A small self-supervised image encoder, trained from scratch: arch pvt, batches of 256.
Rows from block 7 of a small self-supervised image encoder, named by matrix and row number. Rows with one number within an expert belong to one neuron, the router's apart. Each number is 128 + 24 x the weight over its row's rms, rounded and kept within 0 to 255. All counts start at 0. Numbers have three digits each.
After each expert's rows are labels from the 100 images, of 14848, where the router gives the expert most weight on average: "top examples" is what is common among them. Only what is clearly more common there than usual is listed. The data: telescope images of galaxies (Galaxy Zoo DECaLS). In brackets: how many of the 100.
# router: slot weights (model.blocks.7.mlp.router.weight, 32x192, trained with AdamW), inputs 0-191
# gate: expert gate (model.blocks.7.mlp.gate, 16x96x192), inputs 0-191
# up: expert up (model.blocks.7.mlp.up, 16x96x192), inputs 0-191
# down: expert down (model.blocks.7.mlp.down, 16x192x96, transposed), outputs 0-191

# expert 15
router.30:163125130120096115152125145153154118065128155120103096094120173115063137144132140128146141159156118140161123155127148140134134141130120144113134104116148089137147114119108133104147182141150200153125140145142141171138141159141103096105121153153171142119111115113101132140081140136124136117182162157121161071131156119103137143159149152093122165106143145103152148119148084122121126102100130090140127117115149102132131183134126138146156121124185111117123098166109116113127108127136160135137118097148138164110133163142163138099152083141156148137153096106136082129153142100132114177
router.31:120134150143132119125142126128161126120115162114099125113123158157095156123135132129121121127170101134099116139133156164171172145106142160119129074115155122110127102114139142121128149160137136121119094163149166166129106153141125117100130155128141128125135109062098138136096143118135109181136151152156133087108150144083171172162145141097121155081160159171157122127132133127107125159130102146165115137147111070114145134133078117143153152112149142096095094127144136088127157107125139120136123119130119114146123146201128139094132103124172143146149092092137084146158147061139097132
gate.0:154081147111168106146143106121118136157145164138132149145122081149113107155110112137129135160106129160115153143123139105155153089140151085148147122121135152126132129141130116086150121104120132080115122115153092125164152152127129121135099138098134176152144096140138118118119113113083128092099102094101138182136142091149123155149144105133097150133178143114100095170098141102133128126127098156136169116144104157141142139149115164124122174106112186127115122114109163120106102181110151136206134125147133105157113110095138059151117100112110093139137107138137089112133135161141123095
up.0:095192127160124152120117148122127157108110112098133085137125157101172107111124136128149121108150125113153126100116127136073119135103119163109110146152143108140138139120146116163149127133142126175098133134130144157096106113131144135160156140156102101134123138127136126137138125151132128184167127166143126110125149171122099118098124142107151120146093077126126164115140118179160147160135146106113063135115104097105134138096104116127160106145134089110136113110124112115166130091120088099080100101105116150065106129122111188120136145202138139144128172129093184127138117129118147142
down.0:153140119138125110109119131142103143132087127120128156112097088131134141094125054125135146153183143128141106098118159118128164137144089131119143155121172087146128128104129112152138155137130085155117114152144163129115115132148115080091157109086061135118126091075144131141184108103124142139111131138133164180135132152123154158160125095126139129095121204133122146117164121127132131123156144138119128140168114162106132137107136145137167184124120167134134125119183115168133112134109134119106168142099121135116123120106153111155147097158085136103133110112139112130103182115128104153
top examples: shape: featured or disk (62); edge-on disk: no (51); spiral arms: yes (39)

# expert 8
router.16:129133106147141106136138088101150145125113160120135117117142200085086140124137107145117140145168113129138124158099127170157165149129096137134125074109140072145061101138136084102133141131131136127110078102148163162112136092142110141117126138151143105137142124113109099131139132126113122165099162125114139103130129075083121151162114095098113176105151134124126163145143139109079086136097133112134122125141102077150139167119118108127134123089140119171089137105093131131130189146137134150152138153087120088155143128168144134115104123146149152148114098134112094106132151124128157110
router.17:131134105120098100076151075135140158133117145129151125120110160121132148152147134118117151154169114140168144139102127156128155112120144137139143090130132134148149120135109137110126111145116150155089086165141165166115173092150119138144169143140167143111177119089121119157155152083156111099122188152132123089147135108087118153169146114112100117117141155113162137108172127094118097147100093111125118133159163086131124145108111106120169124093104121138135144087122100125121138130134143139170142137143152115174097129162146174105142135116163164172092113118100080119100151149149151136
gate.7:112129144172148132168156118126095145136088122114169127127055117120127121126132109152152161085130116138108167163156139141097120108123134146129125098111141137112121092142103133116126157129121099121154144176139123136144121139114136125191132104143074110086150069108171157106133124130149142116098162122142121130104122130097110121175190093125128124121121186153069142118099116111151161123131130153113133130111118136087116118130120139126117144161156134151089185154111123114094127127117139156122100103139128121178144111131084179118110152102095137108139123107119178130149094137150134092
up.7:143130128070109123096090126128155110110169137152092124130194124135124127138131147109097100162111138117150087084103124109168130141129124120107128144151117128157136160123135139155139089138133143115103113084123138122128131104143115125083125140115183160162094178167094103146138153121117131155149087132108141147146123123171147131079063147123141142127149070117185103136169126113098101130124127114139126118155170105159123148140152117134146114097106118097173071104140134143175139138126126089132156171125119140097126131119172101135138114157144114140105133149138092118112144114094125152
down.7:114138121121139161109123157134112139141127108123119105081116125143106162118099109119147127121112125090176138074135119121144132126146140139112086157154149115083171173107169122146141107124096085154145118139130096143105142113151190119134130095157130133101123150112116161147147128115129080116129138154138107126132138132170117155127123136150150132180118121142102075108144098160130107110126160111085121127112112158123163102174148134132095187133119142108174172100160127114126148158097136159160142101101134116123116133100064147104171101173121124166125151134133149141177087130122151152
top examples: roundness: in between (63)

# expert 2
router.4:136129107144152126076140131087168168069127159124154115115169134156112148147148121083169118130106166151111141130109128097116144093116135155156121093099114094114084130111108135157130128109090153130087134120118126160139180135122087143145097144136145148115109122127105146120134156170103123138110105154124117094113151128102101150119118136120095154125092167147145145121097143073094095079097122155154092129153161098121170136110121091059138105051129119148081104123112124136133143127148138122119106128103154129142118124126131115101156123135098135123098145130128107088087142146125131142
router.5:119131117153135095115125091138151172092126177136103103094135148160093139154156132093148131106171121150157107120116134157126140143122150108137124124115146118124083083100097145132121138137132167159092111152105187179111153138146108152131134166153141134142161127095119128135124100113097148129107149152158147107155106133081135154116130130088111138123130168119152160111133134113090127112092132107171079153180137065143137144112096100126120119100160120123047120142141133117129133105155116131159097117130111095133142164165115137132151122121163173115119141106114089075130133120129122143
gate.2:127137154119131156111145153169169108145092114135096157096179110115128135150103119138071127104084152125118101139191116175142113134132132064111154145061145096173139141118140154125136125184104140122142117148134127095123129148147126127096129115142133119137118124113136121127135158113176138166103128116120152096148113147100164142140134155111105115137102147111124129106161112129137120110130131143167138127136146183134099129121166133120118090174143117101127149113094128148138156180173120115163143138110123117089113128164169125142087125138121163133085163110169124161118129139121063137
up.2:129111145133147095088122132145171113135093112167114137093169129119143137166122097163104110114107164118157099159168085172145093131121154062140151130075125117138123165096165133141129114168111125136118114139135125119101079139135129154093105132107148093130152136073139092125130144073160135144103143113125154146163094133100149156137116112121141077117133171141111111121139111122168130155140153136128145151132141163118112099116128167144116105164150121125150130125113142132111128157151128164152152132123108106105153135187184135129092116133113133135116149122133124146112106111137054167
down.2:143113107114128180119144103164134112133120141144102120122112070143148170127165129145077145156153150093156177140161117126135168120120138112101120162122173110124129106124122132133137142112150140117123103124148099100149080164125131125132124135141120156166139121144139139149150053140114178108124173123103114138175147118146098120114125086099134118088148137150137183121110116104076163168126128130152152123147142142086104117098217113119125135103102089120139101119122091119157096133106143112146140167120109149155142135165143110148138145086144111141156105124130131135106122097112148121
top examples: roundness: cigar-shaped (47); edge-on disk: yes (42)

# expert 7
router.14:120088130112106122134098086108147146129123131131092183092132114129108132163123144101083096121151110125121081153169106166148142118138102201110155133107155092135123128133156151174148117152105129151126120136133169134152153123164108171105141130145138119105133132096107136151136175106182129175115127126134122095151112166119130177145144139115102128109108201135126128124117141120149173128111116149156121130156159115148123094129119109130090118123148169138121075098119120132127135117122133113128138152144105130116161122169163123102098151149182140141129097103176101116130187143116122154
router.15:129132098091093143123120105123170134144117101151129166118143125134123163160133129126063097125163119129104143144157156173145163128145105189101148124108150113118121130153157147128168124123118138126148114111156174138154183090145094124086158098162137127125128139112094098123143165145146126143122104101106152081176102124107104169178131132113115155104125173123136114114164161115085139103137121127169133103142138113148106123117120093125108121105123132160146081101116104153149133134131135106121149187135131145110159104114155120122142146137172148139103115127184106113134166176133120159
gate.7:089155171128119141123160145144137075092104175116118149046150088157086172148155080131087122137071094154149147130137091143121135124148142107135091106082158108139138119138095110115115108131157167126146168108145126118132129142134149095085135110139125164127120118152125168143130109162105118118105164139130163118125128140122121139136103114119118108116153146142078131095182110103109176132125109135143133109125120154120123103136174169148136149099160129114101152097163098135167134125140112122154114150122126138139116141138125105131107118144128144120137120117130062145061131129120155112
up.7:121151132112138147127155140140125101068087139148123143102149122125111190190176090139075114153060121148167139163133117131127112066147177092111112120054136144158116130125100107121128096108135147138139185126115136139097111147128129092129121128132163155110118110125105126134117095152098130101113109166091138113140098131144113109147132108113113131122126141128080154118136126107112174116061109139129138118109129168129107115116123150141123177139113140127113118131160113118147131153153167134174116142096130117152132161171121113169104152132169123122121111122119146143113097132136144107
down.7:137155134168124125140149087091157118143124142138173145119120180090133174145143099104122128150149140193128128163121083101131130096117154131126142164108096167119149167156154126152154107149158098120070158142153154147131114103135095143151135100091149155140133120099141130149101152101130137153135149095102129173148154145196134112115119125101132126096128113136099169129135130126164193097159101143111130120142125100149150081138121164118165133125099145139145126125124134096143117156121147117167121120121112089181156148156137141105133127132131121114130088141160108174129146117092111104
top examples: shape: featured or disk (72); spiral arms: yes (39)

# expert 14
router.28:177131091094119116085115096129130148134108179157101127109182105135135133164120090115136131107158147123146138127150103131142155138144167111153112146121100096096098102128125119154082144121117160109111152121132147143116186141114102167178121142118147158130169102109131090108158136162063185131135141133108150125126159073102149166130139104121117133130082158108169142131081142118136094115097139121172111118166174121157138131116118150131091131126127122148111106130086128113152105142129130153099138164165114127105142101110132094162147130106128131142106156119141116090120137145160158141
router.29:173142106139119120085142150093124146092131136163104161090145142131129140117133112095126149101116163138107098120142095135145115103122164128161105128117090107079079136129098134138077121127110145123115143117069120117097156090109104151163134134128106127099170127121087095106158140130070138114144127155098135138120170099148134116123114150155120113148068134134138133135096133115132094104097141137138085111125162123153156152089121136074085130099109127144114141144105150128121150149142154148102151108118142145146134093113121126167134161123075091155090162117165117083096170140145139143
gate.0:143152143104123095104118129099130103162108145179118159110123106122125132127112152138112123132144118156147147173118055143146147138117120086136148160099096131116120127138123149116136116120170132121171113125129128108157101155130133112124117133096167161101150132122113131143078185083111063140176149147161138116135151081070133127126093117049142132182130160122166119115143097147137138152132151119134158120166151130109143170128134173140140115122131116160180101100142120162146142150115119090126179134103170113119134124129132125150124171119153112127168132108125122108141144127155123134
up.0:129167151134125108158117143086128117147071109161144171114117097122122144102088112155121125145109111117144146137131080137110114098119127136120152176116092123139125128139111175119167129105125136097170115092125127132153125146138108089135128126090112153132141094083130104099083187066152102143161096112154122116140136116089148098169150099093146138117152172147121138103148115136115155137159125127175163100188141138115124162119099143131106104148135140115137112127157097147125153132118149084144159157095137129125166122148165075140106139144127081098158133122167127136119140156140138122
down.0:124152108147123144138153163175154109163118148093151116109085153107133197134094120168116145145124067152151139128138129149113143169154099113125131136145157142121134108151114098087138127094108099171176143101163113148134121089118153133122187178169149145145136081161149150099135118138170114128114091131152159107161112147113146132152127116144135110109136140130094133141136090126106149109146129134119147187148096121143075140137157130131138153135144124121126172092130089145135136152100139106123137131123076106163144130150115145105166125115101165106098107106144159119124124135166120095
top examples: roundness: round (69)

# expert 4
router.8:090102169141102154193151169144140144121138084126143143125109142108091123125130117142124150137157110123128170142143148152122122142142122150122136119112202155132150102143152120112146134129130093116144139127174154137153108139142172149102121137150113089112111121140132161106106154161160132129158171122158098118145100156128073131142150149121129139097170143091088136107172073138136162121152101124114094133077121125116101090123117094130166140119186133130135107138124101121124136118122116078151128142163162155114095135113102168130114143153186122157128123126106166157146113172136133143
router.9:105106170114100137174115149126146131115134103118136135119129142102094132137136165126136149145147095142087110158143165141116136154156118169113134089137162153168133116136163101090147125128133133100148121129129153152174123126161123096082148090152160126122065123136104141141096167179208125133128154143128123133145091137144084149113114156137115138108159156070142123141174127110114165097143094137115133144101160086138121123126133104112179135114153139130183108143127112138163118119124125085116123113142159168101125136134101139079116134147156145145123077140131153137142130173115122136
gate.2:124122104104112124105120095143120118109145130134134146142131108083119141154128091163129104145127120133126136097144123129119157091111146132108099104093166128089143096121131120154136135157136145131153101105147089094112089094162115062151126110101104133126135068125142152071143129120085131124161114122139095129137107112116109109146132112139139091117119168067174124157135123099090138162152128126117113135147133139082160086109155105176155131117123164139157048099106153126111112172106086122092150150133135115105152100130112107108146128109090140114132108113102124121106144147104157077
up.2:129101155158148108163149165118151169123122137142132100163119163157110113101154136124165152125138116090105164156108111158138098179116128123136140086164083126162096137149139154116112107093111098118120135189124147130124116149102138134116151106148150132104135158128081084153095132119165134129138160127128144137114155113111118109104138152115134136140130111156092155119118140126167110109098154107128121151140144134159095156142099123067085149149129078131116190136143106127136152092128165104164115086122138134166100120106166160157100133113157094149097155126149178131151114103134123161
down.2:084157133192102114119106132169124132094150153100124154168141120113075085186145159121122093101099171150171117131119131135152131128097123123123105100127119151140136115108149171129142134152115117115107147143114113089105120121146114127183156156136103122105146122121106153125148120165081110145123123097129059140118135126118119108165143120126078124123143100139165148099140148105144103112139093126160111087132137128099135104145112162126127139068163124172105124109111140135091189137133117151101124130158113151105117133113096127164119125122094144145094111126151158125132116184100146102
top examples: shape: star or artifact (37)

# expert 5
router.10:165121121167107119139133083110147114092112116170121127081112123157077149152165100128155134124172121119132114134165143148134135128151146102132099181106123114167140112128142097125113129134133173125126128114116174116127107113154113141157114160121150122120145116146112078123151133103070138152179138127073131160161143072098096151141125110116119135111126159119149139141139129091171085124125107125112151115141142068129140082091107115116124133097145117133121104146075119113154155133137113159150182123134140144100112103166091143125119152164170149180134105144127120102138161121134167128
router.11:116134138163091144148129107095139097125120108134113157063134111136129158129176157146146110110155114130132082129164116161124152108117111124135110166124131078146102131138139096159128156168114179124129159112126164113119130123168100165121116136136119096100118131166102128120170145153152117110131093135113130116156112094115092150123123160125118141139102162098136139136109168093140147115122122134105118112141152091149108089082112074079123118115106141118111121148110105149155110134123145127128144149135154170072101114152094105125131173157159131172151121146174098088129165151148178165
gate.2:108098148093139086103136108138175152162130170147114145153136137101188115117114089098107149155148140128137179119086121157130144111141129143155134134170113129096126120136134162149115140161119090094097080139161106159143147152088111135132109084128141133166133135124170135155154122120163130105098172139135142133142125127153167147124115110096158140124161121109172084135157113156109113168111159161152138155167109149160137143150165109125111112144146133129133119109129200133130119163152128125120144115133109108163161121145160138128158128067094142103131124157144125150120106115165089106
up.2:113103147106128087108140109170186161163129168127124145133130150108176134117126063111103146167149140138135176110087125155133138121152148143158125142154133126095108113133108143147124152171126106090108084120165095167156131155076112120127115091123139133145123129129168140155143139118155126100113151136136151143147141131151176137126121118081176145116176126113171094131164121139119108163119142172170122143179118148154147122148161129136109105138147134132114124113110195123129125178137135123127152110128119111154152118169153138139145114086106160099128131153143123146108114120170100100
down.2:162167124099201113117098161160094138131181127129153121128149228143168121130143131149128140164136124116119112093110132176131125135148162098113103085150124139138098113073110134124094131112105114077102125115117180153090122150117106130108113106132153149145129181113154100095092096144149122130088147120115116148050131118160130103105079137127127129131100111144138119147103150145114072146125100140143143121125120125142144135119115134141125127128119089166119141120151129132143121114136120146108126131137172120118125118163101122140092109145090134125078123132142159129119133091123112129
top examples: roundness: cigar-shaped (57); edge-on disk: yes (38)

# expert 0
router.0:139107131145127103130097093112163109132107132152095144075121092151075134157166122129120070108166096130117085136184130159177149104120149132147135154115111112125132126127130094123139126123136159140105164141121135119129130153136113181173120154152159102138129129090135096122169133128120146156148129168091149149171106075105140155164146137098105130166125166143139115147112130130142152157142130157118129120162138103107146085104118116151103138125150171122118105136096147107162125109139146130178161142166132143102132118168155123132117116135189144139155128133158093087177155121138149127
router.1:135104121133126136137091104132175109136135131163094174116101125181080155152151130139135066114173083128101072134195140167143130119134139125139117155123148109150155131121121096112142155130145161121140146112134126112149122141152117134169136167124142120148130139114123127095160157091115107156150136158087137132142147108086160143134152144089116148147158152142129126139116154134163110150134101191123159131167131113130138085098132109165118135137113172126150075119083134131139096115120144162159171130135135142105130130153125114095116120153181152153178091123119109096145154136124133117
gate.7:133139111104106086118188101126175185127101145109124132145155144078132131139100134124157184146190127166105158096064125121079125119137123126149137126121140099098098131155129148125105151149135129150144087113147139187119174147111090106104142107116122095139163109122142137133098147124102120107113131102137142116149147161088105134152095087114166130118155123116142137142124110139120127141120121114150127115113121127183176162155135146144149100062150129152111129109116127129133151157191146140116106145124114098118148144161152119153154090102107159146131133116127090141131163144131129117
up.7:137146105091127105117161100128176197133095132103135121163178158056142155156121123120152180144164147163104136090056109122090122119130126134132151115135138105095115142155107126141104128144121133131108077097163129182129178138097085132122122113121094083123137111136131116138089179119107130117126140110139146107131143165090119137129110115128166132112112123098171129131144106132121122146112143109126111117098140120188160139152147176131140100076124132129120096101128122116146141164149129136095115126118094107137137130151147108158146115101117136155115114120136106139129166161099149114
down.7:126124120145106156143138149135127139117141141125128143120101164146133084153138125109121088175110152153126135149126134136160149104116144141129190144144118163139177147107119156124171098152129112089108131153097131099118095109137060122088135093125174197097129156077111116145099098114109120136115112124132103078079144154118119144162110123125126143091163137165150156154097174113130100103149076157174130129165127103089133112140119107130124120120128113143114123126152122149120165120117121146092136163109129087157095124160099170157121141136086120107101104142125098104134142126133138159
top examples: roundness: cigar-shaped (25)

# expert 10
router.20:145088137096161102141085093118160158123113179150093118127122144152088146150146141138130083092189091128116091131129110162133145136132119129120164110112150099139128098121104100130113144137139128148115138124123145154138132162132117160153117146135172088149115130090125119087133169116100135153147145155124135111137154116100154161136137130103131178174145158141160135149109108140117133136109125155148159149150132083168138141075123118142116143132181142138107103122098157126097130108144125121126144136103103134143156128158151110102081085116181171094159112134122087084169159100127097108
router.21:147106125124129124131123091148161175122132139116085167108100137171081136177129125109112111126153083160125100131146128159124133121126147146169151138115132129133146114133081131141109152152129157150090104174134135140139162156101114155172154148139166139116137125095122108133116152111157125165124136179124144113145147119094160131134155145091125133143143163090155125122137091126124101182102100163140150171169168121129146122095105113157120133144121157093098085095106138134142086130144185128157130122129122102143147161172142123108135112122173161143146104094127096089155140114167109151
gate.9:201136133153149059161105139147173139162127119145112104139082162143083118105084108135117117138114110151123120163168125132147150113121162111135132130102097114094165137148124089141123117053136118118166151123120136134140147130124173143137117132100142158134129120110157164114088162081155132104122161131116117114150110121118098140148125115079140140091181141094113119115120143129129138120197132119118137141119112129110133127147106159136144148129181139138156088119129154103101141117090110118119148153184128148101123110074141118123149106132149106119122157106085110126149132149162110143
up.9:097157121112086164088161110117075121099141118099160144118150103121134140128158141137115164137161137101172127125098112117112114145108070147127132118161143121168115096138118155117128152141105125154108095179133154130107089120146119115103152115175135111119127124145119136140174100157103110133147102163136103141120134136169164110106140139157119131192064124154128155118129129127114105134065127145145098121147122137144126153097170068107104109128106110115106163164155080141161135138156131139148119117075117141165122113186106138132127143161117153129107140149163135141125131126090147127
down.9:115154139173179072183127133169114121154138135113124111161105143137140131129107125142111143138098152134116109110112148146154146096148107141106135153096159093122179091127100117123125146109105150092132138090141118145160111125114075120124111150130125175180086110127155148086103116150128123120094085122156132140145084142150134128174132108124132146106163096119100144135135139127100120103158113149095162113105073122119125102142168101102135132147186130149141105092178128092130102128090090136094126149140106132132115130128076154132150103157100124092123143158118113134105116130171145125
top examples: roundness: in between (73)

# expert 6
router.12:150128152149109118161148114072138136065108137133088119092156126156099130175136168122163094128148103121134114124156104139147138116119132135110144115122146101140125109106162142152125169163153192131122123112074143151114147143153086089139142180145111122116124124129059113135105152111103127122153116124121123076121178111115107138135112149122110128129090161126142126136123144096150111132114080102141112121177130084145183141118084114071135119116098145133110092136115110149115112132122168125146110110111150148102135112122109098112129154139166154147148082119192123102129140107132136120
router.13:130137150145107117109126119076151113109106128132096148111144116152129144117147163097131115136097161126109123157149140147161131094099132176112111127120117089136098152133168141144168127144148151157117129097104112135157146129137096097112142159122107108104159142109033085174131139122110095123148078117126140077100135131123082132159163173130118144131110150170111147150156148106142107095104086145115138064136119124140156130103107131061124117073081138154132109133132129155124167121147166151145137147095126135133138109113135126139136136138142136143109095129182119117124160142136150123
gate.0:132083134114111088136135110100106183115100164155098148116134122184095133137142109099124142101110125142127131166115100117128137135140154137135127109091134140121118106117139116142105146113108103134096118150146124188112109122120158181101105154165187149127119123147201148145156139157109169120142143155141133148127149131100114149119135125098130106140131112089137145121057139123119106150094171139105118165136149140179134114112166098155101123127161122095106156109141122106140117134168139151151103126125175137127123164119074125089116129103103132138140164137076071124104138157115128145
up.0:137169134131113167113151147134106096143160137105169115136111112115180138113108137115114108136129124112135156106129156157123115092132123109112120148151144162131099130139158119118154132144168164105182100093120113094127123142118116065128186111107095118136158149108090108121118118118113087118104097069117132078092120114170121120170140111122113136113113149171111116148158134146144128120130077113134112098151086143132147138147093173150105124120070133163145102102096135163123161084103162115129161099124125127110122118130151099170118120109129112130145105135179151133147090109119162169
down.0:103128153133136179154129137140155073141178091135101122111137124150067103125161093145111112142087125146122128128113153159122146126129110138150116150112122128149138149116145116131151113135084134124113106162135162153110107144166164125087090137134137123144073124117114143144106131104143112137127162152143126094123129152124171136142104152124102121092138102091156091115168136170096165145123158079136138106120106146094138116152131104151162136154152127095133184167117138089130125140118107124145177116141165127108095165115137154097120076140165140118114116078143108153115141147063129151
top examples: shape: star or artifact (46)